{
  "arch": "resnet",
  "model": "multi-label image tagger",
  "dataset": "aerial photos of the United States (SatlasPretrain)",
  "train_examples": 203450,
  "image_size": 24,
  "crop_scale_min": 1,
  "horizontal_flip": false,
  "translate": 0.06,
  "cutout": 0.4,
  "norm": "batchnorm",
  "activation": "mish",
  "depths": [3, 6, 3],
  "kernel_size": 3,
  "stem": "single",
  "avg_pool_shortcut": false,
  "widths": [80, 128, 240],
  "num_labels": 7,
  "init": "torch_default",
  "residual_init": "none",
  "optimizer": "adam_atan2",
  "lr": 0.0044,
  "beta1": 0.9,
  "beta2": 0.95,
  "grad_clip": 5.0,
  "steps": 22000,
  "batch_size": 128,
  "epochs": 13.8,
  "lr_schedule": "step",
  "warmup_steps": 2200,
  "weight_decay": 0.1
}
Rows from block 7 of a small multi-label image tagger, named by matrix and row number. Rows with one number belong to one channel. Each number is 500 + 50 x the weight over its row's rms, rounded and kept within 0 to 999. All counts start at 0. Numbers have three digits each.
After each channel's rows are labels from the 100 images, of 14976, where the channel reaches its highest value: "patch colour" is the nearest of a few named colours to the mean colour under the peak. Only what is clearly more common there than usual is listed. The data: aerial photos of the United States (SatlasPretrain). In brackets: how many of the 100.
# convs0: first 3x3 conv (model.blocks.7.convs.0.weight, 128x128x3x3, each kernel summed), inputs 0-127
# convs1: second 3x3 conv (model.blocks.7.convs.1.weight, 128x128x3x3, transposed, each kernel summed), outputs 0-127

convs0.99:492457640591431543525577441575551544455482569552457559505449437473564577564451562468548506520477518487482546525544545553460518512412466516503519534442485566490544550555465441451571516530422524519422466586516506516518551512577528497505442430509481446459511471537530529579566517466611501509569547548437514461432449501548535574517584562435592575478471512462564548573431485505546574498452
convs1.99:456503474496484473602412412531515494544529485524422460509509475555521515494465496483490397495527472532462480482382564456440434494511464391487455474436404423415534494438482484434483498505501488413470461489578487484485526469437594500474492415467546423466467409492414449503511459508455488472467395461530521477495395470392511640498455472563456519500478436502493403537514462442393524501469
patch colour: pink (31)

convs0.86:593538469456444413497463499576453511618557534560455515559542450570484471494533515496555503575534481488470484473447457459508467476503514514616432560491470525492504583650588527488424506485487531551648552527536479542589445510417558520531517525466507586546466519440496508471524475485435495586514509451492467526512457435375479455599441490494528505536479433617494454466544467472532506474456
convs1.86:416492505378494430471532454618535577552533449523510510490494480572524556563509500545596481489512497533466546529417618428463455479489464420554462568488493511509553546568461511475551562466459552471528503508527506449584472495390536558484451424512482468475528485444436371525485457524481520660490500513497547474492460433529485431507506541563458564483465354509574498474463444548503519495461
patch colour: grey (89)

convs0.88:454478488537503468424520517504533538576454540533479452371544435565510460482540541469564591515559485517636487495554549517500479449483490523545459526442430602548499547587562502468538516478489515532478505508512442517551493330414528541447619533502460443451450474468524512467462597535453561487506509477489497563406537528470429457480467579505485462535625522561445471533433464513585466525460
convs1.88:488486528510479511409567465561473463577539525560505487388485452555530552585510530468543440574513585486487464491520579509498527543416491436444517474479481444508494511506440513545520617515502583518535512427585440413490462547443480462434475471538465468514404481492469466493582479445465474503517501492568458508397521442571453538587510598457475585507493597486595553633499452534496476427420
patch colour: grey (83)

convs0.87:487444542440486423446515436441542555609479591520511497424593518483431533473487513534575597510588485496549459452586465460470478451506443408506455512470459572587510491485486504496600555427430516384429566487492538479456500433489526584474528587541496392487510515380492527539421518446569497558418535455473526510515591446466439512446488541499506460521516544467479517518461537524469499420445
convs1.87:432452452391488509557476425496474405489500468587492454451492507540579468473455459475532504454525508456515377422499504403504508576438487492472610381460511482453438488486423453492461520518559498491548475431495416484453477484510427407415460423496448472482405450578481458469518471474459521472468458487493533487537447435470375573581476500437413522458488440455539492507565500555501404497472
patch colour: grey (84)

convs0.124:450470495520471467412534519493528554590446540547482456407553436542510472476545527476561614519563474529632495503539511517498472437474477500538451532443447592554510568569561507456530532466490519534483499525501432524550486343439514524459627533499466420440444490442542529480449604531466545514496532489468517567409552509461435463460455573499484461533630530565444455539449480515581470502482
convs1.124:481482513490471517407553474554471427581531525576512489411485466553520529582492526454533433560518575478491460482538606494507548555454508449443527454506497471514468496494459517546516610514510568518523490408587424408488456547469474427451470450533461460528405479504493488486581491435481466499511504501579463507430515431561446516611483601446467581507495609477594545641509448536491453431467
patch colour: grey (83)

convs0.80:541438532524525496500492487436557626468511586538541488525509472547494547529609607457526478548452648550441570552521532457493490593571539510576516503526581505590587481504628495485507558431564513567502528545493519591494553487513519577510507578570438496495541509507487517512485486488502534534489561503533559500514587528514563465524536479537481570562548473470460591441543563565413592521548
convs1.80:396426565473475520533454432471528537512522535450490407497485486481525528581519526475569511488471425501484442571433513544462448536537537454489495529555520470569517456541573565537517513453492522592536485430528461448584519392567428505534530458538448489538525524533561459475491500468481478572472466463394474435427517509486528498508559477517526450530513515692529405493512631505557606399472
patch colour: pink (25)

convs0.66:414459569534518524423514434530477590525519589575554621509556541531450617469549567590519514529516491510529552490574517478436471475422453386577522481449481540571591469515491481529555522532470510420454532557475552505505530474465513605483490544485520491443423503465477399584407509507523570509456545494482563556416613514548583502439508550485506546538493482485541494547535477540527576459482
convs1.66:461445478431534606510435489483512481471466448524489502484491557472541461458486439423510489529365512459470507462473415392476401532511452451503588489424439474483483491546459552448519425507552470441498507487525449375429498388458388456465447485459423476529470471607457459425514535383473479425478474490514533486435478510420484495592482514455487484492439459495484397524512544461431426491487
patch colour: grey (85)

convs0.43:454463620628543543521520442357532505504468472564499497524496438434552492532428555295542425447501540489583440536583517587475516563443548515560525556519488451503547398481487467522559552490445557519491534495474510471437480519541568496509571476505472470520531535518532534518569547499543536513475467559515478473483440471499551594477567513518568503490560512462557573519439440499513532503409
convs1.43:461477455441479481599470447552544541610466556532426456536496536503582505519460480532504474469530512520448456514484489453385387494460468372499543494396432532429552486497519417465535550502492497410508492487440555515505517456465634527493497452478512474487499404463440474504456455492558517476484472355519617500543426505428561619531496491554512487547512435485438490522482535487440537433452
patch colour: pink (30)