config.yaml
image_size: 24
arch: "resnet"
optimizer: "adam_atan2"
max_grad_norm: 5.0
lr_schedule: "step"
Rows from block 4 of a small multi-label image tagger, named by matrix and row number. Rows with one number belong to one channel. Each number is 500 + 40 x the weight over its row's rms, rounded and kept within 0 to 999. All counts start at 0. Numbers have three digits each. After the name is the row's rms in percent of the matrix's.
After each channel's rows are labels from the 100 images, of 14976, where the channel reaches its highest value: "patch colour" is the nearest of a few named colours to the mean colour under the peak; "top examples" is what is common among them. Only what is clearly more common there than usual is listed. The data: aerial photos of the United States (SatlasPretrain). In brackets: how many of the 100, against the usual share in percent.
# convs0: first 3x3 conv (model.blocks.4.convs.0.weight, 128x128x3x3, each kernel summed), inputs 64-127
# convs1: second 3x3 conv (model.blocks.4.convs.1.weight, 128x128x3x3, transposed, each kernel summed), outputs 64-127

convs0.104 123:396476500415521403489473529489523492458466510504486498495471502485524511421465534470503507418461505495483561460522454518545584518592424463538524513536376510544401481540460485483538520393500499
convs1.104 098:487506467538477555413460487531527482572548508492411543482527477518500484481610524504515477489423456467536436487481501494480420508494428467496563491444542549528428590472488530455508512482462511
patch colour: pink (34 vs 4.7); white (28 vs 0.2)
top examples: building (88 vs 41.6)

convs0.70 111:490425536380511525467442450528450473504531514520488494466475513521477470438543453434492532491534444518480480562551444518456555514415479503563460493500494512553495498552512486521531431487474478
convs1.70 126:410471532481488445533484510543474498495462486485533475482517555496493484430514475410428476529487441476481431556500465439512552446487521513505486455453443483535494510506458433483499502475438489
patch colour: pink (27 vs 4.7)
top examples: building (80 vs 41.6)

convs0.44 068:492506490467496492496533495521509509482474472493456528496462529458521488545454485515544478524456477508502554562515553536512481536525540538497484572528540462479494515497467552505461450544543501
convs1.44 080:493489508409503501508465492550515481495440457489546532472448544469522443457504472426474480490551419463477504488488532449501494579542517494392536465539457497394576479486453531447447465541524530
patch colour: grey (87 vs 55)
top examples: building (91 vs 41.6)

convs0.61 065:500462548454472470523507572552510512500518580490525514532506469538478540513488521536478545488525533469499438509467526529479425479403485524460532532508500576482520463547645515504453474514472455
convs1.61 092:495563544526457474566519437506505478499519511496549424504510454495504564539441511476502479480485556479487461435505522511416482497517504503485409499471530525452558442509453354517577494484549484
patch colour: pink (38 vs 4.7); white (25 vs 0.2)
top examples: building (83 vs 41.6)

convs0.62 075:527473504484491483459485446536489445491438483512520504506451455468497471532448437510455474357489458456438450410522487475447468468471530391424455493460531499481438466504481483442472498547476531
convs1.62 088:490504486438522516481514470520465484515561502467477615419537503517545506578548467508487538533546530514511564555511520483482523511550494532485417442489494513430507545551473526478530529504472623
patch colour: brown (63 vs 36.3)
top examples: building (70 vs 41.6)

convs0.118 069:500475499555489424483539528439527553509495528510435482500527529481451528486470476526528490498443537538479512531460565509496489524438506553481555468495508529493460479405468494448549478478522435
convs1.118 084:529513495522493489480479460474543509454478542477492459463536469553488505493455511555461480444393496462480453487471528470413457452401471441513444517471522529566525527536554537545443488552484483
patch colour: grey (83 vs 55)
top examples: building (86 vs 41.6)

convs0.51 128:510489438489528455496432427518555488388508459421536529385523536505524553525465502480534529473470473489445432543367488444489425454470451507450477478515441493462506480545491492443523508472428505
convs1.51 113:539445483498436485479431441481520460484505482477465491472532468471505482542494512530488522457489454477496470467488564515469413489555473511501497463422488523466477474527490479513447448393487489
patch colour: brown (70 vs 36.3)
top examples: river (32 vs 2.7)

convs0.36 127:488498449493476473519525529448317512492454433465465499510491482444481462480481445579515476408484507477495520500486523452519511477536522530496385464486511451518418483480438517441519508482470554
convs1.36 146:440491433488539458492481451508481474431485489402511579416487555407426473416511491425541560518420483480483522504468540511483505460511535536488550468462455472511462565527476488518451479448532506
patch colour: grey (96 vs 55)
top examples: railway (31 vs 3.1)

convs0.83 116:488470470510493498495511531436377439526463456523430512538462477453494400509512446553508474372524527484540494443509475492491539394522494520521439496484515510524478517507450456467576520441498491
convs1.83 135:484432447495531440530442478496542467480428497454510552455468498467441499475529467505479474499498500492511526525432552457523547443520542565455476516454429483529505566493522529523482456428496469
patch colour: grey (90 vs 55)
top examples: building (93 vs 41.6)

convs0.55 123:489505384500523459549490426510511488374476407383487510428512516484519504530484510493530522468498472502474451526371469408477468452498510507489443459495427425494485478481453496411513504455483495
convs1.55 104:524444486470422517496475442509507524495521475480475481464534528463548451533531518523501511485491476503513494482508536529465447447534504542537492494437515516484498485521475499485456401397517517
patch colour: brown (88 vs 36.3)
top examples: river (37 vs 2.7)

convs0.124 065:481517464478491501505451466600495478467492496488534511436509487500522574506571548417517538565488486504503496548577488527516519455537504541461472513529491512546506576531546529562508549490520483
convs1.124 099:486484476460466499571502485423508492520502523478543460471401520400490530450465509491481450537493461473457473503535469520524541590563546545480473521464532535452527463467511354476610528491536460
patch colour: white (28 vs 0.2); pink (26 vs 4.7)
top examples: building (78 vs 41.6)