{"model": "multi-label image tagger", "dataset": "aerial photos of the United States (SatlasPretrain)", "train_examples": 203450, "image_size": 24, "crop_scale_min": 1, "horizontal_flip": false, "translate": 0.06, "cutout": 0.4, "arch": "resnet", "norm": "batchnorm", "hidden_act": "mish", "depths": [3, 6, 3], "kernel_size": 3, "stem": "single", "avg_pool_shortcut": false, "widths": [80, 128, 240], "num_labels": 7, "init": "torch_default", "residual_init": "none", "optimizer": "adam_atan2", "learning_rate": 0.0044, "beta1": 0.9, "beta2": 0.95, "max_grad_norm": 5.0, "max_steps": 22000, "batch_size": 128, "epochs": 13.8, "lr_schedule": "step", "warmup_steps": 2200, "weight_decay": 0.1}
Rows from block 9 of a small multi-label image tagger, named by matrix and row number. Rows with one number belong to one channel. Each number is 128 + 32 x the weight over its row's rms, rounded and kept within 0 to 255. All counts start at 0. Numbers have three digits each.
After each channel's rows are labels from the 100 images, of 14976, where the channel reaches its highest value: "top examples" is what is common among them; "place" is the part of the image that holds the peak. Only what is clearly more common there than usual is listed. The data: aerial photos of the United States (SatlasPretrain).
# convs0: first 3x3 conv, stride 2 (model.blocks.9.convs.0.weight, 240x128x3x3, each kernel summed), inputs 0-127
# convs1: second 3x3 conv (model.blocks.9.convs.1.weight, 240x240x3x3, transposed, each kernel summed), outputs 0-239

convs0.134:088154032145143071121148144086121133129071129107084146108152153077061133122063078156120157125100105102132134112222106112066172105175125114117156138073124121111087120167125108153134132132105100064123186112067127135138115091108136148118122154146140141147092134123082125090134106163100099133080134118128128137120124112145040098101160122073157093106117117109118143064145107075043110117125
convs1.134:146153140119135085200149106122052152146127146104139140166124150135107142114122152060115134077122139018064108117106118144161124156159139143151092136110035138121137115134111124126140127124048204061119046128134143153126146127141112144126126039148148116101160156093116130120128100131161121064171146110172138172162050151108153133151150140224048128186080175000133117113126132133173134126188142101127130148114132102125121112145122125112127182112119117151149126112032125094139096112109098076104076159156129111152143167149126120121121133150143112102117138143165086164130165091109054144128112128112118145126140103092085071146131152148149087128116128113085159148112143121129086131132206106133140115140120178100124146124148153171145
top examples: park
place: bottom right

convs0.54:117140073095074130117111173151076081135102105134111106143132126086105055066085072123067139120148081112082075123138119124139147112141109163059134135124116112121071087075158140143077081062151106130151053122131120136088090100132120055126105068142150104112126120149115123125136117144154145132109135122117160072139080134149135108120134121116095049095068126172099115125162111043108094150154
convs1.54:130142124138143149105151147162097103124132154124165136205159163135116152111138153084137160092121160049066117139093150122118111160015137151113110109151112124116096152138145171078126112119079107091132070117157159134151191130136061170145092062118175118163133172129149148156099135199108164107135071098155100138123177131127046110139104157146201131049072100070090168135091115153131157164044144091120155128107119120130076123079092106162114110128118136107115133084121131126122119122042133065118128072136133139155156146124085105126139109105160095100118145165130204102130112084094027156146083083117088126110102134091104110138143141164130201113139115115045134102162140143117096122134163122123129114147111096130183140140120134090130
top examples: crop field
place: top left; top right

convs0.117:089147029141134095106113128178073134120148163161159144074103111179154090086124129142117133151148125165162106098118138152150115139120134092120112067141156108181151134134112136145076153143132151108156128129124098102119118052056062159089131135139169156099114107061099086108064123108136147056130148067136185134140126186119042118079161077126125095114133083119104149100109163111134112137098
convs1.117:075113124102149125091144116119109154090181154119182205109134126139097114139141132096169147108084198154130103195100104144124050201103103090135146153118081139133131108121087159088134127110109100094141098120121154139135092100153169077087150113080172124193144099171076099153171129124106129090108143106121111140162135075063134117165129124139121067082100065113125095150203119136069109110093106091143115096093122140061086109128151106120137152228108124098203052066138148114117114130139168114168143109142140143126100121144086083047107110109088090140119111117118139169123192195120130133116066127150155124152112148110108222127115087100131172117162124090131111118150123114152129120145130129145164133087123181118099077085128089072099
top examples: building
place: bottom right

convs0.211:142122087115067126117120168148072092147100126126111114142145140073120083055075069131078156125135085093077070083148113129104122110129113134045125131114114122119069108099159123148108093075152087093146070132099107137110084110124124064124095065132131110137103128139107097116131096120151144120124134143115156082132079135141141098117112121097087035091058110166106110124170112041096083133139
convs1.211:138175108132129148103163150187052119152123132108154144184169174112116170119113176100130171119102157087036111164081148117141113160032154173129155103138093127121125156130148170119132103130129107125148093103181128107148157153144093176150121089107160091144122207136129171140115132175114170106154090091158081155119138153142090073132096163131181136075116085125110152134090106136136149162059131075101147153120117147139096118064106098187097098121115122130100124101106153120154149125053141072097120103156149115178191120150099113120107112109148113131105163187102191079111128083075034141161095115112142102115107110086101139172159158193103193101142132072073156093129159144127085114136201089145112107156112089110173149166123130102129
top examples: crop field
place: top right

convs0.85:127113081110065129117113183146078089151101112135131106151148131076107080064074070116076147113117101116074071087150115131120133122125123131055126130118119106131090077083164118149099088065153101077153081109102112150107076120127127072118096083148123129141105145150093097114140102123150140109111138140113163086129071133142144101124122122095092053098067117162098102120170094027088100146146
convs1.85:154155100144127154123171158167067125140123119109136127189168162114121165121116161088139160133122154080019116150086154142129092140025145160116143088145105115120118155149145161093147108139093111093144071120153132111151161153136105156148101073103150091127121183122135140134131143133110166113152076092161089153117113152125083054123100163123196135083085094110106149124093101133167166158061141075107164146098117114149077122042118084169101117124112143128102132099120154119150137138067130084106113108147137118163181139138090132110129110100164101090110174177114169090115122085085021135149115117102116105119092092084089142161163151176098234104155126075063150103110144140104074128165187100141106113160104078130168149152128143096127
top examples: crop field
place: top centre

convs0.44:048203142088161147114138082111154105180140150144162145137169195126087117144148114111099110161170109148116175108153129112110117103154144102129094119091059134128138163140160200131132130117101158145124181161162117075134122125127109102156088188128200113128144132116159193108103121213151136132110162091095072104113174114113122086131109127059188172118074114136089141120096103139168134108179
convs1.44:080119174101139084055058108106167154166211141130144138139108117169149093137107126103142128149117165150167162146119110126156153029126115074098108173117174165151124137195099147126127119126134187119121123094108118157160143067149079147141127132135133154140070074051128103132095113161156157186126111150148183126023160077105098172137164160164116105130117165119172091110126130145050089112174137144161055121101163122102117153177120106102153135121155121137175100133131146123042140078112094191180110132080117149108068123137117142120114118146096111138136038098055138175147157119149136152148138131154094089142149122125111104105069111092140084110120141187128133141150153120137125137131115157144170161086122174115096070099131142167149
top examples: building
place: bottom right

convs0.106:116170032154110129144129096133127109074172126128161123127106093209112154138146159088148101137151140145137107130144139099162163165144129108121116111142143076146152095106078176135137122144147156136148131105158104119105138052062080128143137124083143130140129128126128131150184166172132039141104147137125084139051107092152013130136044169133125127136131177049166120132146111133137137121103
convs1.106:124127109165085135147150128139133106090111091115084074187138135114072150082101114083158131146126072129139077129117125119065144000085117111127102138140066140112146079182106137114120123121120143083113041149126105125099117116122172134106123117105106136120095125057238111123173120150126090052112120128134110148060143088139076106099124147059152102130096114134074096095158136127093174159151142094133076116118116098115140121124117146141130168204126125132175097176087092124112100120160141081206146103078089131129125126124126181114128108123165114106115152136028132162119143187137084090133225150124128130088099085121112150112127131120100040135165126142048121133135120087126139129117094111131146112129119121123149116129121125157141
top examples: railway
place: bottom right