config.yaml
model: "multi-label image tagger"
dataset: "aerial photos of the United States (SatlasPretrain)"
train_examples: 203450
image_size: 24
horizontal_flip: false
translate: 0.06
depths: [3, 6, 3]
kernel_size: 3
residual_init: "none"
optimizer: "adam_atan2"
lr: 0.0044
steps: 22000
batch_size: 128
epochs: 13.8
lr_schedule: "step"
Rows from block 9 of a small multi-label image tagger, named by matrix and row number. Rows with one number belong to one channel. Each number is 128 + 32 x the weight over its row's rms, rounded and kept within 0 to 255. All counts start at 0. Numbers have three digits each. After the name is the row's rms in percent of the matrix's.
Before each channel's rows are labels from the 100 images, of 14976, where the channel reaches its highest value: "peak on" is the class under the peak; "strongest on" is what is common among them. Only what is clearly more common there than usual is listed. The data: aerial photos of the United States (SatlasPretrain).
# convs0: first 3x3 conv, stride 2 (model.blocks.9.convs.0.weight, 240x128x3x3, each kernel summed), inputs 0-127
# convs1: second 3x3 conv (model.blocks.9.convs.1.weight, 240x240x3x3, transposed, each kernel summed), outputs 0-239

peak on: building
strongest on: building
convs0.221 098:107129062160151131126088146185139134153155108181196137065144106196115108121197164121121085160150206194147146103112114108171116201151145138144143065158158104202185115143113132149131162149131157149142134109165075105158136123086110163124140170126145167122115145116133122083097134117127110105135138081195122121119169137092067140177082085135136157165126106131084111121125170105173172148123
convs1.221 100:102131140073172106115143145127151154074151150160174163095146133158130129151140113155192150131118137143153138185153136149121066162107072147113088181142151099161180112099117169105126144115122090154174111115113143111135099096152170071139121116152129135135108081167103107167169163113089065099121130171113156104220137064067131127146118136106173082121148041140137140162211154129131150126110117141179080100120152095077140158121146141122170141229153130119213109136146149126179153120159127154141099137118123185115108102151124101082087154132105147177132120101123143162127195215148155108137100126156118143155147103162152176108081084056123134146207132082135077153146139164144138160136143171166128159100147190123091076096160119080129

peak on: building
strongest on: building
convs0.212 106:148170156130163073150115108088115119124137122111125135136175129112155090117097106092105174116129116201140094161141139070136174105148116087102106088116190145142075131110095135167103123097089122074116107105094145094138113129116134120127164112145142085144144139082064104110120052175090056104048130075117093133138122182096142128109163044129103098100154063089127166112095148169054107126137
convs1.212 101:170152111145149111175146110132118118114126169106153147173131123137159166124075164088147122104123161076112111120120083091152030140106149000171214104117124128124109090123130168118125115105121092095128116119166120155152165140137148122145162094164173109111167154017144146140131164132134108156145109108124100158098094095118109121131135125191060116120099061144143152106171102124121129154101077071106100139130102127128108120095100102123106103119128126098144121086095131124122129155123000150125099131070152104154163113162104083114134142120163077125085134174157072148157146095083082128114148152147120125116103088124084132161126090160123127103131155054162159133132131141139113105126149098160131086174114129128168163124145134014137

peak on: building
strongest on: building
convs0.94 094:142109109128130097099088169172115076121183147158173108139161133166153084106150098110100170121086075149144069110136150167178122089088121170114069081113137131144119101076141143157101064142135168099176144066105115197122092159100101109108137121154128105146098175090138091075105114122157104046120121062104058149110146134142169121121162098089110107112128090113100131093073128170141092110175
convs1.94 096:158098100127101095113144126153115149164182159104133141090130119136149132144134110121160129182093140151088109181103109107153024124115124086098176094106087127149119136145157112108133108089115146124116107131109122120153155169133199075188198176160142103153102126110059111105193129045156131092104148109096116090097076145134134142120118104130143131099120044134151112152167106098198155126125093089140142111087129197161088146138157075165126070146142125057118084032105153132162166133179170109131101123109142105107150074126081144132095111107152110135069181163065148102109142130091122136133074167137150126142122066124119155109196107150087188129146162036123112096133129132116073087184121133153094143162089145119141164132117099105101

peak on: building
strongest on: building
convs0.83 097:122139120085112117099071132123085106091150137143158125126143155158135075050136154105083120142112131170130074122147103128158203098118124141135114021137117123153094111103135117122075038116155137124109113123111057116102106099122084132095136129083161124115113142102120147056086135137136159091112108061120139135110165116122148088084152094064115079116139069124061141083111128177107070093158
convs1.83 083:111126106147134117024095169127142185191240139102129184109131104141169130146089112128135128123115211153102128230116120114164120153081146123117171108152152137150167114169136134120132087117145144099151135137112164097156153122153162164178194127143149112157128113178108101114160135073155145164114151107116092112164162104070062205173132111170165091091106127125157125147193136099079146157135142083136123138091143191106063130197121099125107147120121149100108039080170171158101177138134169150228122107101170131137124091136086176132126100108120102108099104150129146149135211107111118142155089142141172098161098090119126176134141083152074124084147119165106135129095147148096107128113105123143086139133110133140156121117096117128105

peak on: crop field
strongest on: crop field
convs0.202 123:116115084101072141116106176146078091144095102125135110152144128065099069070068083111077139107118103118076073112153112120138152121126119140063135129129117092130088064078159126150091087063145112112152076104113113131096072118146128076118092091149127130132115148164104129115142119134144148123097138134108163080137068129147139101111131115101085061095066126170101093117167091027091095151159
convs1.202 085:156142113143130148112164158148080133147131130114138138191166153124122163125122156078142155125122165065033128149092155153113113138019146165127137085144111139127115147174143162079159108139070100077138063120149145119157181131141073165147090056114156100118133177118143137140102142134100158120154065095166094158119138138118056090126105159117194125073073108088107157119096107140153160172050158083096180141105127109138069132067098099146114122115124147127121144099118153123127116129037118079128118100135132123166171158128085128117138113104160101086128152167136167097126134071090026136137101099105094118125092119085091125157142138165105236113146124109049149118120136139110074138140178114133109120160108098132180146141129147086133

peak on: building
strongest on: building
convs0.204 108:173147172163133118117093165099086159096102130138121101128144133081145091076097148100116132110088116139128063150149082144062115096100186112141136125136131123096092109115128102124114086106163097087143152096071066170084089161173127151133162163104102168143111166135162137110179098152128081102097089110111047150131138080134182127148125105121134082066168095128094163104064086190118075181110
convs1.204 104:161146114115040086110136117145109128132096143106177119146116138115093127121131147129125149049131112091089110133153151144149115058108114114123186027115100178133134147196152152167122140071145133141092134131164093106123195146132163087153158008168107122097096175048167165141149138082152130099128101110094122129084084155173078142103123150166112136120139074156090152114106127113142130106144129097098136092131137141122134130125088109145122115067126089096070145161073116156189143136128053115066111158109106065125189106082123152179118151129136142139119158184142131164113110065099130153127167107095137122102144094124125098121156075148106216133154089076150109143137078114113078114109076140116071092167146135149132116145146116054134